From a checkpoint of a small CTC audio transcriber: width 384.
Rows from block 6, named by matrix and row number. Rows with one number belong to one neuron. Each number is 500 + 40 x the weight over its row's rms, rounded and kept within 0 to 999. All counts start at 0. Numbers have three digits each. After the name is the row's rms in percent of the matrix's.
# fc1: MLP up (model.blocks.6.mlp.fc1.weight, 1536x384), inputs 0-383
# fc2: MLP down (model.blocks.6.mlp.fc2.weight, 384x1536, transposed), outputs 0-383
fc1.921 100:514510438532500492503571519511443552591462585506465472508476481540433428559505490541563582483516531553497432452495529513521528536478499417512496436540463482502548512506503537515493557464482530493514432481504470477531475508474493533517497531505441482426509516527484488584468490562485491510528579523528487466525463522441498486470493525528359517503527507497453515493517496410518532472433490459562523509499535533586540477499521470514480485505529497394515456474543539571465514475491487602496537442475477519506482514496446525517552456503539568442446492472509524507554521434437516525480457502536473514552482484475547521521441597522522505493494505479472489541479447590481557512480550455397594517519467562521557551492517584538540493446488547556474420531484533539514567504481531495551437461508521535531503552480426460476518454430465495522508445483537495476444469416517448505485547516425510471452510477520462408537505468524495504475447481488542486533524564441459630575510514511498484483420520458475506457525521429546517473491484461404417471451506508542529456532525470451457499580520503503513547476419550454570501465466482476485493539499505517477516473490492437504
fc1.922 100:473488516447467527555523541534544537513560496478438460480541499459524533484447485463521485470503455543502515453530517483592579497487548437527548459488487476503470469503521505529448558468460532468584485511530565597545502462483426479494434531417487489596553436437411487487478488516482548549481545477492467502523481505492542542471510464474499549566517487515465481472546472529537491487490548453535540500497459490529450490505469543508513496539475560433510491509506532526495523486480528461489516516482515450446448520495451516525423404590556534460521546500438565529510583488490560445496529474501476503494495546471497501491543468561513472494465528453533497487537523457516538551473504532461537498526420566543506396450519418440532503524500473495459588558467505602576497445491496505527391466541521511616472519578571526469558457588506606501534493539461547503555471479457488493511568531434509470443473537495505511522488473495522476460581438485525515569531553491544485480462473511515525489474527508514503483604458468511490483483523443512544428499483511468490564488507496553502520494444495484520452461492599461543548431468570486548483552577499489468444475454530446467
fc1.923 102:479487465529493432505450542499489446499549464564543519501468542493435514444507515532508560561532524448536485553469547498449467473462478403457512437494517492487441474470505374490498493411534448535498551450497479495506502507420524537528567471517565534522498534481554428527489526467456461481514436534546501503485516525508510554514501556543484512458496497453433528498491539475561492521527597542523572488488493512514518525481531506499431545461550493534521452467488537514513449441522463539556404521485519519522477501521493508531520485495445454457495554513456500538437468527476493445496414489502478403504642523459533519511547548526486410477519517514527525437485431473501516456512505612501443554505488500485433476444537503516549552439496440497459439483590525469509563518459508457513440474482467465580475492553496475483489551538633563521524505479529493524528494487432466451525458515458577504451437498432461555485509546444434515439534480489518554532565534560557551502448424467453480468553483481513485533528526601531539539489511465453466480527498528519475545459490482563571570534512513473459514579486527463520539507517503470447494498463495480509525463476566537515
fc1.924 106:494408510569530473540481450489438511468545542474483448517448442529460527489475490535505490419540552584464511487455526627515509505457434366471436535476541494501448478520455410474487495539486504499519432528531481411499416494516519479447503569512496530547476492481480448479514469495501513565460546534517548447473497453497567384516539493505507524518522512540454512559471504452541435444510467580546578499480501478545494472554490550441525486584473582451502434455448507509484521461504477534409466424509427447515474502507500491481509461499457471514545536449613521548502539431436504569571541562545480487557554486556521499494426501564505454500505511477469477519542433474492513499488431566510489472484504502466539411503489538489501505532434541597457468534495536519501526503493522513529528460539550509474477507420459504528498554453527499548551489489541549550510545539533553588538486521564512494478467509459492478474496469469498516464502443554454491456468480483523463506496471494497444490515537488501520555461561500522537484585530489518515526531477523487543450487552433534485481464458547441512498541547525481528524509532447390461498556502470589474493522484476519464
fc1.925 099:563453465520565494471452572544517499535483446488502541507546465430511517425521479567440539498468515513460482571446525547447533537449518488478462496493444562452492563530524487497531488455457540543552548538445492457566470501511484511487553536550525516529429518446474457405463513607499490586620506519426556512486516506408542478460522460554466433476500496511537480467464477454516534468509533492500511524536564546501547545465504522527511597506448549499395575538487560504495494483479434472490550505515530502475553512497445496552437481505473484537437569475446510533494481502490511542545560491437506482464541549528520462498492402474545459473504503446507515451461481450535484528538451467470476384472528530538478482518492463483437536509444499499478490503460473526515442500453512526535455475507526459527470505525504528501454494505544505460502478519523498517492454527505432531533550605500464549537494529455574627544555407469621512532466514524479558546488576534549524508451520493456564511495545475551570536500559468495527523463465523469517492501497524474491552456511474517439519474469491429449556517465527476471554500488475465516483477467471573394457476484491517460
fc1.926 100:489397467486478516463436470541593527560492480542452557462420443463537416504515484445494496467547558471521501541541597471484516489509529495524518491557499514510410485448472534414469544515487518498528521522467472539548494532474527543472522523531485494494453516499517458428455492502521543451502502554561515549520559490509486414479479548508561501556447406425488560547579430524514534474432430540539491485479480468579485515420474493535503552512504505435477504474461511538506476489521488511484536485476447594482494518526444537516518473460469502499470534469540435544559538490471619512496478542495464486527551501489462445470532508508480533470515470549380523553491579499436524528504461441516500475470464462481515554502542488497513462476516503491516471488542448535478559533499462531427485566491434487523506449543450536463519554527528544436477467566481505504463589451488564463491480488435514426428579573460553552455565475495559570534488435481490511532542509469483462542486558470470440482489521436461541453465534449523495561454474508527491590456554479416419577501559464498517472530495461454568462484514507517479479509498473533469474468497482527520543504457442512497
fc1.927 101:516505511540517432565478441469479511521513471482498419531464474521492528452504493464441452456509579621547549546492453590480477501437481560396421504479510534470438463493467489482495459433557473466517519451576466553520455521451527467473507501550412572495420560530444493505494479461444501502464575544459558574455503477498501483532470548512511544487488499526481553461492523415439494559443485487532462458562415495503507506471511559422539520529489485487489499467508555434513481473482479483537459419519517496527452492479507516563528429481515522493490496474481511572504496477516501515548510556514456516602555447488516447519449489465458496561537550492478500513570481584514519554567542550529487484469513534547469536524486514531496532499457543508454484491450537472512492503436567529505553453544415476526453534507512461530508516457489514458503551493478500472473498458463451485463415511482518453498523612528444434602483487554547496511507571573531495482494446548396480499523516507527480473594508526488517496535539423522460435568489519518446516466477476531580473486506470507456554575458464543539567485442540499502532588536492468534492505463471496506469529507491566466
fc1.928 102:476512505565499524478537560534516494509553521454543570527498537501499459495512506437575506459457472511495514483469480490462491480502555418435518495531424517549494399429570418573534477450499534468481469533520477501481547495478460534506467528474481452566515514497535385539541503457474496507570478536506462514497489502542420496535516553549379451557517436461574517525491474496534449538451536543559495519515524435550502524506500546489436532559496498499550532486510525490426443482451459438515547476443552514511476467540533550485501484486497498493474406486549480537511520466413520507472541507597457423496499482436540471508495572513385452486487504523526453508552507391528520469531458521512489473451482506585548484477509508514532521536550491468526483477433486521500511551472523518596497587513473477554508495500413479498517458515542510537417467447472499553480511497463456503473509478541477496550541488548519400451506568471501520525533534512549472514434494484527492479424483490475501495498508477455587478546518568503420453584513473561509513546530430588473530529500482572514593468481564472469476547482507469576550471445424493496508473516508474512470537504434499470
fc1.929 100:483467547489484467572407483506510505495513449461452478495527615435478433535493438487449429568534487484449462514523508530521507546507509514479486481472521459557542496548457422445514526455539513530512490549539521525505463509479498512491484472488417485465521501554475440424516462427508518554453543466576467474468479465541508505527463492537553549557516434460480493517456501459584525491402448523542513521460469511520520540534479558504461489588497475523521497485442507507499438567498493481495497422519548407507519522379523542441553522463488486466552474497461561509524507501477471503526527533517455441510564487468517527521509449534485436498541453500531448490437555497489463524459450502544605520495553515521508521491603536448501411518480564518459506569509521410459450542452527540505484480543458538549451574545559499555474525486525510484442496520473485503556528515474571490484515482520429476500552613505489468541487538559509459432483515502504529432447517499501472493492540435557478523561518522418524475544445493550480438564437533454441459543486455419503519495523492511553565504504516512527483461563504502546522567513459519467570448577509475564538435476509544486
fc1.930 095:569428464482498501461477552529543522503518481505547462518497476520546484490521507523508493441524520414517544551510480477504545439526530505465546474536531521524563494488474547470520469552539505491515521538497488461549485507493504474476478538473471565515505498492467485542430458561505492489540531503446504482506569529444441515521502426532447514523516517545532500431537505489478498504523501455515467453487497613436510498510540459478384516483423551503438521536498527398464442489401421477537492469509469480494492524505451499546427526579486529399500575487527503530537559522483448505491471539596521568496487435436518542421487510555492466465522533525495500551516522526495525542449400489464457477473530410528524519502499435369494524564534467525437440473511493472490518560487508435496465509509502564456529512564496491473529512664536470557527460554444517551444437477536442472448478544488493491466547514515469474493461497463445572537497508524499603492474510512499497547474528527446547472467535506503523469474537462523489557500533512490522520533509403568470578532529517520479586522519471468470524531474539414473546484562578486513523567463460496423515528533532476445
fc1.931 101:439479493534447474483481491526557508530530520487529429466478502544467551523525492564545500534457468530464526474496412510514524519565518451452425522466475462481528441533536516492464454492517513467489524507500417411498473451547515492499519544443510543495463454545466539425499506532559503494547443472516533440423518473459531483490484451489510448520506506463468494521474582504551529557454497500565468515482514574409472505460510575480523529477527585456553448491543525529516516604408430525498414526512492573559495447523569508462481471520480501506554454475475470498471546503448432480488536563482539499499500532548500392494426528475466522513497528467448468549520522512427532518513534568453423543521523536440542475532540521438527495514525616452522481557466494463542531576563472419497420563606470467519471441525448529540507494475535514479554467525512467454558501432507486495492518532500412494584538450527472455565535465431486551545462545551484457580532512562482519514540569459466541504469504508501505501452474476491554522509537520434540501552501519497564533456544507404475465481501487494463529489528481459514510513573528453450503526463516512481456516442527429488
fc1.932 098:582545468449502547506483538603438565467546504587518528487510443573528529515528517568519484512581542429586528480451447534580496382500506490539561496543475510505459465573594532513508545462442504517561481477490531467432496496503459567470539511534484525427451499489528535462521506478597486499479525516571484545514497436539495442488443472532519476518424493526488547470520519478504486479520482504459491494492526478520589539580536514529470486491481411502475504510452469490479499471518486529431552456480504506502562527476522556513508506517493549452526513472483522513530495505501519571511497538517463429523477516480603498429544521484438527496503477529473505471494476520458551413513462464482517547542456571447545482504532534484592473530568425518467483500478536507535504544465549513528486451476478452504490549496505490451410455516571486496519427511493505503493484512498446470485497510426411490531530538550459470485500562533449518504490520500484488486431623499463476518464465574498550552505509571495503529512484388552495498564535385488523469487457421522500522524500473508529488444487536509552546462473535469482609506492488416512463520502495417440477512457417459498
fc1.933 096:509487479475519505485481518540489521430491483440534466573521564529561527460514509571450483575538488418458519488509497480438515499489439398552526442422466517531494486552483477446524462515502515534596502436488460472440505492504491476510497533500462567498423523531517471455496459534534554527533551478520521493463579507568459429513430479523505490501489480511544574377509488480573558495476465515507546437520477458601451571534522487537511486535496501506406513517467518516455482557545496492477497482479497535462527528462550537580596501574487514429566556467535486550501463531443449579555561472561528525520542500484502469481487582533512489576496437484440455473519452509547496508519565539514448518512487536513513513435508517467478478489485437532503474514545450490474495548474473524467454535474512540461482442547554500522482446496499539471492474509508501555445505445463451468495505493488508550443538538488452559449459523528481527532486510546475533529560512485489557556474437511462546494435547455428542482491611554486447448503582485496492479530451499489467515572471501456506479390517474529475548525382480445534585450488490531493440496568440465489539471494434512506
fc1.934 093:584465460498455552481426467491523520556531503492482509503435430478518497487479441570461489497482506487490462572452495462541539501466490443450537553586443531475497503481500518491501486329492564470566465562507479548498548496485568439457475474481498579475481487427455428570476451536521519525452550519449574506503460517470506544468513463501500552464520500453426533504497487482581498523502448424502480554534552540500563559475523535573449477454472453498444571487461506522507493516539446495475501549497620490495508468463543543537441495504462591529506515509514537551494485501533544516529513499484429470570476503396523586475543536505485463492502425459557544529513466425479502408423483474474546501507500531467523520516535539494466555525606526501514481536527535477418518463489497455513502579472458524503486469542465505494517526526550518406475530484518506489505495467483437449475527535455495539564400584493453565466502513412473506483445516452510496504480577516488502524495557461399527504587544564544519498497569477502467506519476515528558505508509507547513545503487499494454531427505485492499528523499573536530534549492493545528444537491507469529516494564474481519
fc1.935 097:563498489506517448549423499451458537565549437540545436546492500519535444467512527476454517507514454484539464490499479468548493446542464497494521447445485477513499506491438501563514469487503491627564377469541495456505517468476512477533489557494509459461471477573479484488507450581459534492517446525574483466559473508541512490552491482496545476556482470511527619523512493482452533450516456537503509484409456521517564555496464527495494491475440570514576520538459509573492466486624504492476509556460531457508525526490458579468474452536548470493530468454493513502548451548488471543521472583467454521548447526504485493441480472541428522429474542539429539480538423475499487404484459470490529509512476521510493536471502444475532478494580464474499455484528483406503522552477471470484474513557484419505468524552566497514564512500525505522510460458425506475427468551492470502486502569485404467495492470462479580502515550448454501502488492550506558506518555506525529551579529454497491479463505474493507461494486412533513492441472497542582497510418555434445508444497471561540497539454462425536438529471516460517510515585462556453553491502484495546469496424493542436
fc1.936 101:513520519461547520524524489529446482480540469489522492511539437490436558500525443539524503510500501435503499481534491498511520502569533523467549523520566433529469468474461580452465557525486518530483504506492559447491542498480469393484525484555503500460514462612462477446458467465512504495473544543522502484568529497574498537502402540487488522451543469502443503482498567525530523540450503411528583506509558523556517549578527590477517540506477590560554446487505536488456505524476498479433517447506568468456529519478416481557537585440461401422557480493570513539594468500499540520475489505493424515504500518529386521466482480472468438472505476564537467528513461425521492545465407507508463492571516535472515521508569519450498454502509491542479476517526513477453505480478505568518487469552446477501513475531501468491508538521496480502488454451502506487529416447538464449496518487503463548482536510582591436515465488522482511549409452583529455533517528437448522476516453453542522484600536543520545504465478525514501513551436481519478512454535527549457549474525406579500551455495526524456471461456522410455550497492519505468516456422444422496486535503485484502
fc1.937 102:488420442514529513509427414532460515470469569553512461509441511490510492515539498434537464525539485528525503481568513536558469494578559457515457558462552557544510506479482533530505509461509528509513579512437479422450505525513491456572497516542426485470444559484478487493458537480519492475437523472573586484474431523546460512457500515500489474519488516437497519515473443514429535492479472441487427454478508513473529543576537490468517520489497553564477526512401503466487523480502457543419515512503519503546509439433490532555459493605461534489505527462509428528501499504447550494487526541577578458456499518452523466495502516529491500614398494574479487496563508510504478516549456354514561460494505482497525493432575500501490522578448517541503446537477530499455502484498558499549498423503555530487406544424465558494539533487507475487491468506456478490467437494578547516486484542466522476484467550462433467496511526449508525459533522454523433473492488498396498574507562606458488514496561536537540506463516552512472520469501450512549526514542520466453533471553551528532552478455464471535535474469470485565513555548485485444464491495519490544425530495513412508
fc1.938 094:466558564527528455453450540534500473487536502476439538514514478542495487543524551498544448467551540495520515485483491430506467451459433468472558502496495446483476442465558471490448428499540551475503502492545495544533521516473534472592504490539500552497546525540429496529428492485571546537494534429480572490509501467485456533396501466565573548510443465501507543474501493538531509517428460461525551613530536568465488492442440547533504506491468478524520511465469532519489497464522485488481522550454448507486530425545441554437489501479454527469469473444455508510489561527484435510484488572509553509504543547520549422440498544526535478401494493454490429545471513457522469463515491492538500538472577575494485473489473525505476473451435523540545442541515483491521434494532466503488447452503552467517500508523476416523546511529566503491503558409501484508543528482461469458473483555491485541447438481501460548559462539568496502480438497487463476591507500414489573531533492517460512556576487507616550499484588452523550495468536534533453484436390540466475496450605437525508512462491482496567453496499475496484533521443467438479471487447526429475523563413482500531
fc2.921 102:493447530484510548467551433503486459472508561496509444508585544545475504570549533523552510513463527371553493513477546502539459482502602514441525486438426510548483555502534553435483520470489499519449494559547504445462440533474455482515469463419507506472503527478481495522459580526497516510479455501497490616451479518561549489479490498441473451452502481477426482515481572503551434494510503493455527473539519493532596485445452411522504513550483555513461487579450447511563430447470535494553505503483530434544584484486564479581506493522416498539461536460413513484568491504503470484524516544532498464479526493469543483432534536470495484518550478501566477415466495499499492459472466553462486543532501474457496481524460526478481476579486482449443471470509463505439475476501611468541440573573407495517547513537526464546509535576489474520562480486523460539488445550493464431514467545502523472444452491529497450456459537449489474484473489440492535521533534505497528514509554459496435479449549523503420455511485439524493523509452474490501533505491516527576443503494476473423543458527483519489542512486524539531545553575518381503488459517571477482484450438500498555
fc2.922 100:505483467498456509537529488524535502546499578529523467515413528530482447530558565487479505493502552447492459481503550476523481479455469471506476534448513545493471469462547506391544548495529521547595530489488473491552521506425530535431497433525468534474425521531468535481496464500413487461468463540490532502475468465484410544474481487470497491513532514512425500455558441478532448547501462559480512533523576441476481570595419463502440495488490491473463458480517498502515463505504490511503475545452499538512470498509518462530478448490492465477489552454498495464461454571602523497545550504568555562445498526478552530440513437597500493524514461513475567497484502437606485481499511540553458510458421485532498495480531504434520565468531585517512540449441487482528508448491464503559457628539573531474475435511525533541546471560502529517518531561523532560534532476529446469494463550555500543459561467596561515477527565551507501523519500485502432524471482468483472455489554539466425464552466527493432498485477476522479471539498497488553515579478579504465524487485498375492557531498491537498494448567441621571456526518545474456518542472486496493557527498477512526
fc2.923 105:486484534503503515454453477488510423527479537498510551514525481543533491434477544524489481484456458514527434526451512545500461496426497552503533548440524613523565532564550465452472524476483489541499499486485552524513579470478564521485475542545562472567469448514473503542525565485516434498611527544613512532453453497494574511450495512490429479535456554457494509568515511473543531532570591474445477463498479545483540543473482509514488508559566467553476491537509516420481472435419503505545524506517495567550473569534492517523495534493521544551527494527469519568501472512554526457515565465513529534469477519514491504460444428578487427397522537554462443476523485450512429494536525488512528537536444411458535539451472512459523515538499456495464427604494462514491519519472510488525554493500471514536515551434472475513485500487462495516470486540483501562456470521504556489465482458527489486555544495507474482532481545475504509541501541512467497523497454411558454456468478572456424509499450549430513517491513446474529475504549453633537418491442546499519509416461458467431513560527450450456496474484497514435439505522467493449541525429580559474510450478546459472
fc2.924 109:509462568435600454507504477529541574482579469471555459539461541480490482548434517471531539481472471473490537531505447480542435542455493470499546499454520522587518476500511493490517474504510535465485514491529546554548457504492495509580464533485502484550542533492538500471492475458445457512514507569484481456479579501553540564491457542502552548509492458466497482477475495382458518503428456539475576520466514495514473417565499518456552452470542493514533521555514539467512479473522478480451513520493483524544529432558499471489514427536545536566495466557437493541497495549502536546539487512462434514478503492487577512545478467477548523553504480537528483492474473466493493501503520484399428492598548481535519505494546478486482491481540485544526470474463475552446468477495470542415585495498449518555518555462564558509521540437492485534485560534513495450480591498539449517492497478475552415549504523537552510568467560518469546488455545395517500447433494491419562463512460537448450530508494477414522509484454447458451496490550528404583567558529492435527447535488472508575548571516522494562510505564458444463555469418473516562459533498508522560490498477548452423
fc2.925 104:503570499479565493499501520472468523504483479511505528502467450485450444508442577462487492483524499447506564457507549506527511558511543452487457522514450435524594521499526480469526489489417481461508450490451574455526471442533502503505478543536523499510552519516516505538451490535433510546515471514472534556404437530481566535502530551452554593473469508497559540516488493535459560416501580567483533545528543531511440510516469478519527489491538522446516568491454579545482517457493499584435454495479469514491404513488505491508560482508530513561544454527502549481554524559522507546454463485487532509464539506423487500510532468482533515487536534576531541493538524481487612549469491497470497527503547463497450507441489481501442501483506582495535602553547510476491486481576544551459489535526468541466487491499508480543530485495448467484537459495509549445509503436515593579533498508425530438418460524484391498479509461471489506543501524468573421490498494566411499480533493520478494556566568540449552523492513475577552603428494506485420467521512506511522530532465604540492568555544458441500445527535478431476512495493528465462524424446488463510449471504489588503
fc2.926 099:511492471457531502430530448498553561537494531493465471540445479474626546458486473459473534509556476516481516512543417455573528489506454537460489525438540451505511533503467543524513526523540512546451517544548478459480554496485526504515522527506477514507494559537471552427528498449527488482542572480589522447541512410498511449508470513519468481527553460532546502423469448469484508560525525489450495417530490503457494467482551518519533477537468495458514535520495469517472575505418504528500492545516436512452478457570471545503461465458509520479437532474485438428408467517586500495523516511549516525548512468522491476531491410469444501503525501464479496526489454510496519453513501523581475444509453540610480555493491511552430534506538470496504531515522546469446507565449477445537456508460512440463448520468509505490538444455521515506526530566430524549535473552455441439451534531520502575482505528390501412537463433504469444434517540553500570455467544493482538510452494456574514416451486474481486500474438573544493566552458492511466576532482386519574532567489456508557468510540420540514530509563474467556509520456539461493542549496514535535432464496531560496
fc2.927 103:482518520517558530465474467441497567566526447537475528532524466499566517522482463450537531509514541536522523433497452494396419513477502587501509524515569517466525458446519473546522514503621436485517517558495439530572452517472449421500517518517527426521495496523458467548584494413523577521574416463546486482472517472442539523452557479542561507466548455464509476518461529487511540499520508480532483506486517542540445529511521491479524440509501450543576556525469507485576501543453455486512539497452456466469495448538479463602530514486532561522477541471439546546506467452497468452554548484474572550452464442444494553488479458431494544535521502494509454531410507464556476506466552513466466462544489527443472480513451498471531439476533485515483433515579462488434466455474578489458420530471438518508486535484492551464494523474528482588597509540477428495587468548475519519608492458447490477491510525486500492526520501515518418471445521450553522459490528464516511500455471504572526604504480458502432472519523518511467510459505545479464526485486474478533508445506469553555488536452495509517514500550439438441538509518478574551430505537529530489512498522428518429
fc2.928 101:464538491506420518569505532506543451470448529531553508566486475568511538511618443523464479530453499427449500491482489445452514519471491444524460497475543477552505575437479477462448508540518491530528428494505479519417498480383446467500532507450488507506512424510451433495461526536498494481489480464447518513527512516566443512464448449533497586464445510464543564453481447541487534569467433536549485542476498471421533429533496454509547586501527480497478531520475580532469571480491514474589440450503461528474421551504407512469476482448480464439500440533543475455512522536524542430478437547519502473466459454517478447471449519524546466529565493523483539522508512476484547508505503440551493505492396536531467479536461523452456517443424517503524452522457516479506457469475493422532459459491500460471542436534541438452455443456532473500537486400501518522451481430457480454506466513544501439466507475459440505466487547497584475541533491512423487507529510492536513463451591526447548431450508539530430504473546488516531467489492495500514523493468528517504520550480502571492488470453457495500473536490407531567450463535516473511560558500429542443453496451459462486
fc2.929 100:529486534507430488470498513453509437493535475504480531531452517499463532536500436486580492509488458479442518526480520453522553494483503465438491491469497561486497478542495486515504438430466506443468425512435496471475398499527496447511574567536521467463467459542511524517486484439464580558468418456471505467484453507428505499463526562500535524519559499469480442452507476499516464407519519473490517557480542453439545537481526541437519432488503564468485506412500535470458565532469460504513496469498532552532429501510449517454606515457404452496532433418560500487609492488569583485515512446387557499497501542493484572425550545463497490486509474428485499472471518502543551444510511465433476468462476447501547481428460446508490448542546531448517515524544515519505547557479476561428506551523476480458455484530570565560517463553486442528513526477487476494527506528516495557465455482506562520463500458488498502484562481533474480479506493503479495461526413581398500484536492503535525503392452507481533508517474392472451495474471497510502477532406457505463503450548480469469527448485508522475465489553448593540563478474540561514467487485519512454536574541489497527
fc2.930 099:526484533484487505526479461533517460442478491489494426534483453551462470497451451527490530451522571547456499520500574519539384522445491432471592564521460506452476409560452489477482514464473482485497489478500570511488432516463512471495503515530543503510404481519453471499454480490474564499531557440484462518485570480534443531536492549511419584504453598489464573455521487432500501490495521458471450485476491516512486492482505516532464458493533505486437462490489530469474480510431458528493482519544558518512439517487532475538440527547540486511557503504492513480474423480517540522434618432484518497488471532465525483455524488466506496456432436476491470457421499500561485514554504572449590455463482536509459518496494488421482544577524504520506475540442471474453549560526508475521533526483528476560507488508496542610439584494454457479518475519501452451482449489525514548596442471549464526451455505538465520500480547532516418494562449503384536511525497462577483509494473558456412484536468557461460564483499517503416443550430505513513497505458459470509470522568535462536511506505615512543447522490492524503514541514484527433542425518570455468454466499544496454
fc2.931 101:502481452609504457480496550537496470511482500544491527494510417507531441453460541564466451504476476559528508476461466503444477489473440460544420492543496579528496507540461535522518500472515437463519465518440542471507539513537509539554502524486575559388491496434515481602510548496487548451404507495525505571532510461463506471481556521585532504503546510458496496486545493502452563497554529430467509539522535492485501545533506462508500567438537531474494484436538492555403473522474492464478552510485513522512476508475482560512488466545491490497489436607509509472464528489427488543510477519446545498505517489498503549511536532521504511488492474488494432418576520529559522512513485473550526460608511560465635443514472476527483482400461475492543537501529591529470517552482502470521469456504437539463481495517579472505519552613482485461460541498451616485445492482498580487493451447553564513548522393475496511471491474446499507534432520524525509509491532460457518544479511559510473518484508491552511473523411483417494497484429540482488469529458482553524478471504504534459447421460482517489483403533535531517517550502465492483529547477478453531558450394485466509
fc2.932 097:444535520489486474516520463517512455489478549520518398447547524529484494437468527454487427526491552410438536479442514495445518448539430520484511491406475543491479517477464465530497496452455488498528482463456497524515520515521484500477476512490495549419526563517509480493533560560439463542516442471567476590504563535544546496507463496480460471498556544547459490516513527491428457565503479420449500435470485468531482463432531543489505451429495466433495457492546463486488478429496489481473490509508540480582513430388541528480508476473506442382454413519506461510477484465423526430459495500502459496524516491499507490527451460446462491443507526557511514570505483524472485460490500473519482466514474462497505530443420535526540496514481435571543515531557490565503469492540466556495513507518528460563370520522528445451582447565484520403478484534516466530533481511442469516414527467493471408479502572412495479475466555482484512510506383505567473507563535477458504524478563475467497473559482461453503476444490471483530519497451524486483470478549497480495442605472494464445490466533466471466493573507448369472539514529483506525482495518464514485499481503483515587
fc2.933 095:474476532461433474520485475505463441524432433499509464521553462504488517468514474522420491495511516514506505488494456483563489492464539552422532500450508501465482498461491523547520507508590455516596457565524541542494427467604522507462542551510505554487548457530523493500495551471480595451472500471489442584502475433535519495509558535510522526479483539588534512512483475427521544490568551558477482523457499540450551521476460483574505499554464463530485540454485424505514461517509518496472499522500523530532556426497504417522454422543555489555468484553453539431473486473455533445455504496454570478513512447475502565426516515500475513520508493540480475446543559508486484434506478523507461525494490454485492499447506500549447498575507466552499540514491502600489496443485510437395505561505496398463400503486517514549537515567474447436466479520536495520560493509572496538488459564476409548473484494513534512521477545477519560588553523496479555466532486510546522477545532484441530474484542434488545531569547585484496558498519401518458514439498545521513530435516526528463558553530552475377498522536533512524483539531556472468433473529447461514438497450512539550
fc2.934 092:547492496461510532541544547493557453439565524536572475545543468495455539503489453496430497528518556564557537478435463457384477525489498456547545432472531513490492537512518479580593564537495484537504516487541478470557541542550501411524484494562486456541477518483481500541448521485506438522575521439522469498499414484464525540482563474478536484468475480515502501516557474502459427516568467480404473438466476527548515405461540482541531467555562519554522562549467470514439496563475501486450444462489424552524556516572479484523511480518543492557443537478537494547543490580509485474490498457522451512477566520526499526473505490470498523489526533439469461588501512573510493584556473426466477548456523478557564568540515511490494558506493557493502575566531517449499462476461516552479463463546507437536416520455487480530535514468448519470498533492461505528441530515531498562460500481497506537483442527450451519496459461493536470465427461483572487455527552500590486477496440558535486463611454495524439550473471516573514506509535476492468414450465467521497521505538477463509545465462489459469431515499552479534477443500555463498507452506462551573534502452460446460
fc2.935 093:560449538547515472449397485584488482500478532487508549528446506551589587525521488440481458525494492470453468474554469432519511522465542476498550578458405500510429528537553483509472544518497504479467542507565518447416449513522546491535493516513468499506487474525460500483506476520498438557510516477445465445546503522431480471531498503500533486510525538524499461471546546516541517546439454493540508469423458397474598492436508488439468529496522429438459449538517475523517513500517530549525471528480477531522496480419487528546487523507499488553473476501447485501422530549471548522516512586563521489492440474496511498545473429522491454499495610564518509565519557463447483509479453436498508483449545498558507488517534480560555498393505382448512497572469515506599561551540491547511499537569541455447522540447516489498500467536465561449460528451467525521508427437493589481558474552485405504521567505460506496511516503479502535504489442433542444470589472484483484498501498480523491489486425462520482558494462406475518492452455486536508525535611437426488502528517431530490523492451539484502446519480467514476493467566482525488486442487473523577484528488502492496
fc2.936 098:459479510464502506518471568461462429494534546466523474507442493454464449582488441469465531474599526497509576480458478503533591564500494556515547496460528459474526460540487509540474522543531516517478464469460491480543501489521520478417511489502506479517475466512529506571432423520464444480484555461526442534496456476503474490467548616516481476477495488560553498521470423531462511497554548468575508567500528478484546456467514531511555421484486436534460476459498511498552558454359483531557535477433594521502534457456492492426517498428492545529454466448487458435467512572494372501467489501506518559487500535474525527478506480514461457471487522506526497506392534439461521512517463461425471456470554505475434497496533438497522425547439491541506475571443492450524485490475555530536496509498578531543496554523385486507464434550548429520518479460540468464507420464452474480491379564491550491515495533576505510511447517475538518535529550449553476490424481516562449459505522488543471489547462510434524480517481514473423528523472532459504470525462486465526496551545472521509503452495561446525477481476490475464510446499501507510444503415451498469540494465500543472
fc2.937 103:544566507517510476473536504569552510501467421520485539482537508541516578514570483541485459487554511487505482418500490489474459475489499437454484535467473487470551556460507595477562534523490508502501510478476488485527529570473443579459540487508502468489504587498512467443413522484493447558519538494538551456528474526499458511543471463528531473447530580454541468498476463443522496498479463494485480513479479554488518514522578562533516485498529518520568571415450491493518500467540484483501508476437518501510470544480569557517485430518460463551539520485541461515437464537421525482429522490479509479531498525517460433445514543528541450415506509439554502586560455575446454610503496414521489581481495461541466513516534458524537587457505512564570471422551509498589461519501558489477497559519503457494486522563529499550535464442506477468539449482464512500530513519462467616443491458519460527517433516432488517513536457515463544482521523559508438507460513553515541441541465531512601499507552521543513448522512476558588554529486504450455448506494506469505393572458485456496477463442485521554487529496524576504432517485529501521520465508418549525426558503509554517
fc2.938 090:489492528500516528510452528481528494522552531502506495421522479385487436502519507524470470450498530546551499495513445477489460511505522523453557510502442457488517528575523508523532420449537453419541508510456520536563533529472429460522499440488568498468541558485517480542548557483519479540462478495496503572489481465479525549502478488506412506397558572528505522560490495573535590571505490589481522476510565553541452537429527500515484348513477457500470594487455451485505475542496511512497520436509507520480539443501527493544441465501501480519433504539522518427491475461462421472477443458531513462547530528479496537498466557481458571556502512403554520404468529506533528528504462529511507467517530535539546565534515477432546508496528507528473456506503492512604493473537523482493422445389532517537436493462464519438506535484557498504509478426431454493496462505527528430547553501489533487397482468479544579494547491508486483560505484575541546502449488498522503482491468539508485476453408498536457444527501505546504515539525453558536482491465496520449479486531485543506428520455444468502527522536487452574453477417515504510476507539446498466441449526462565572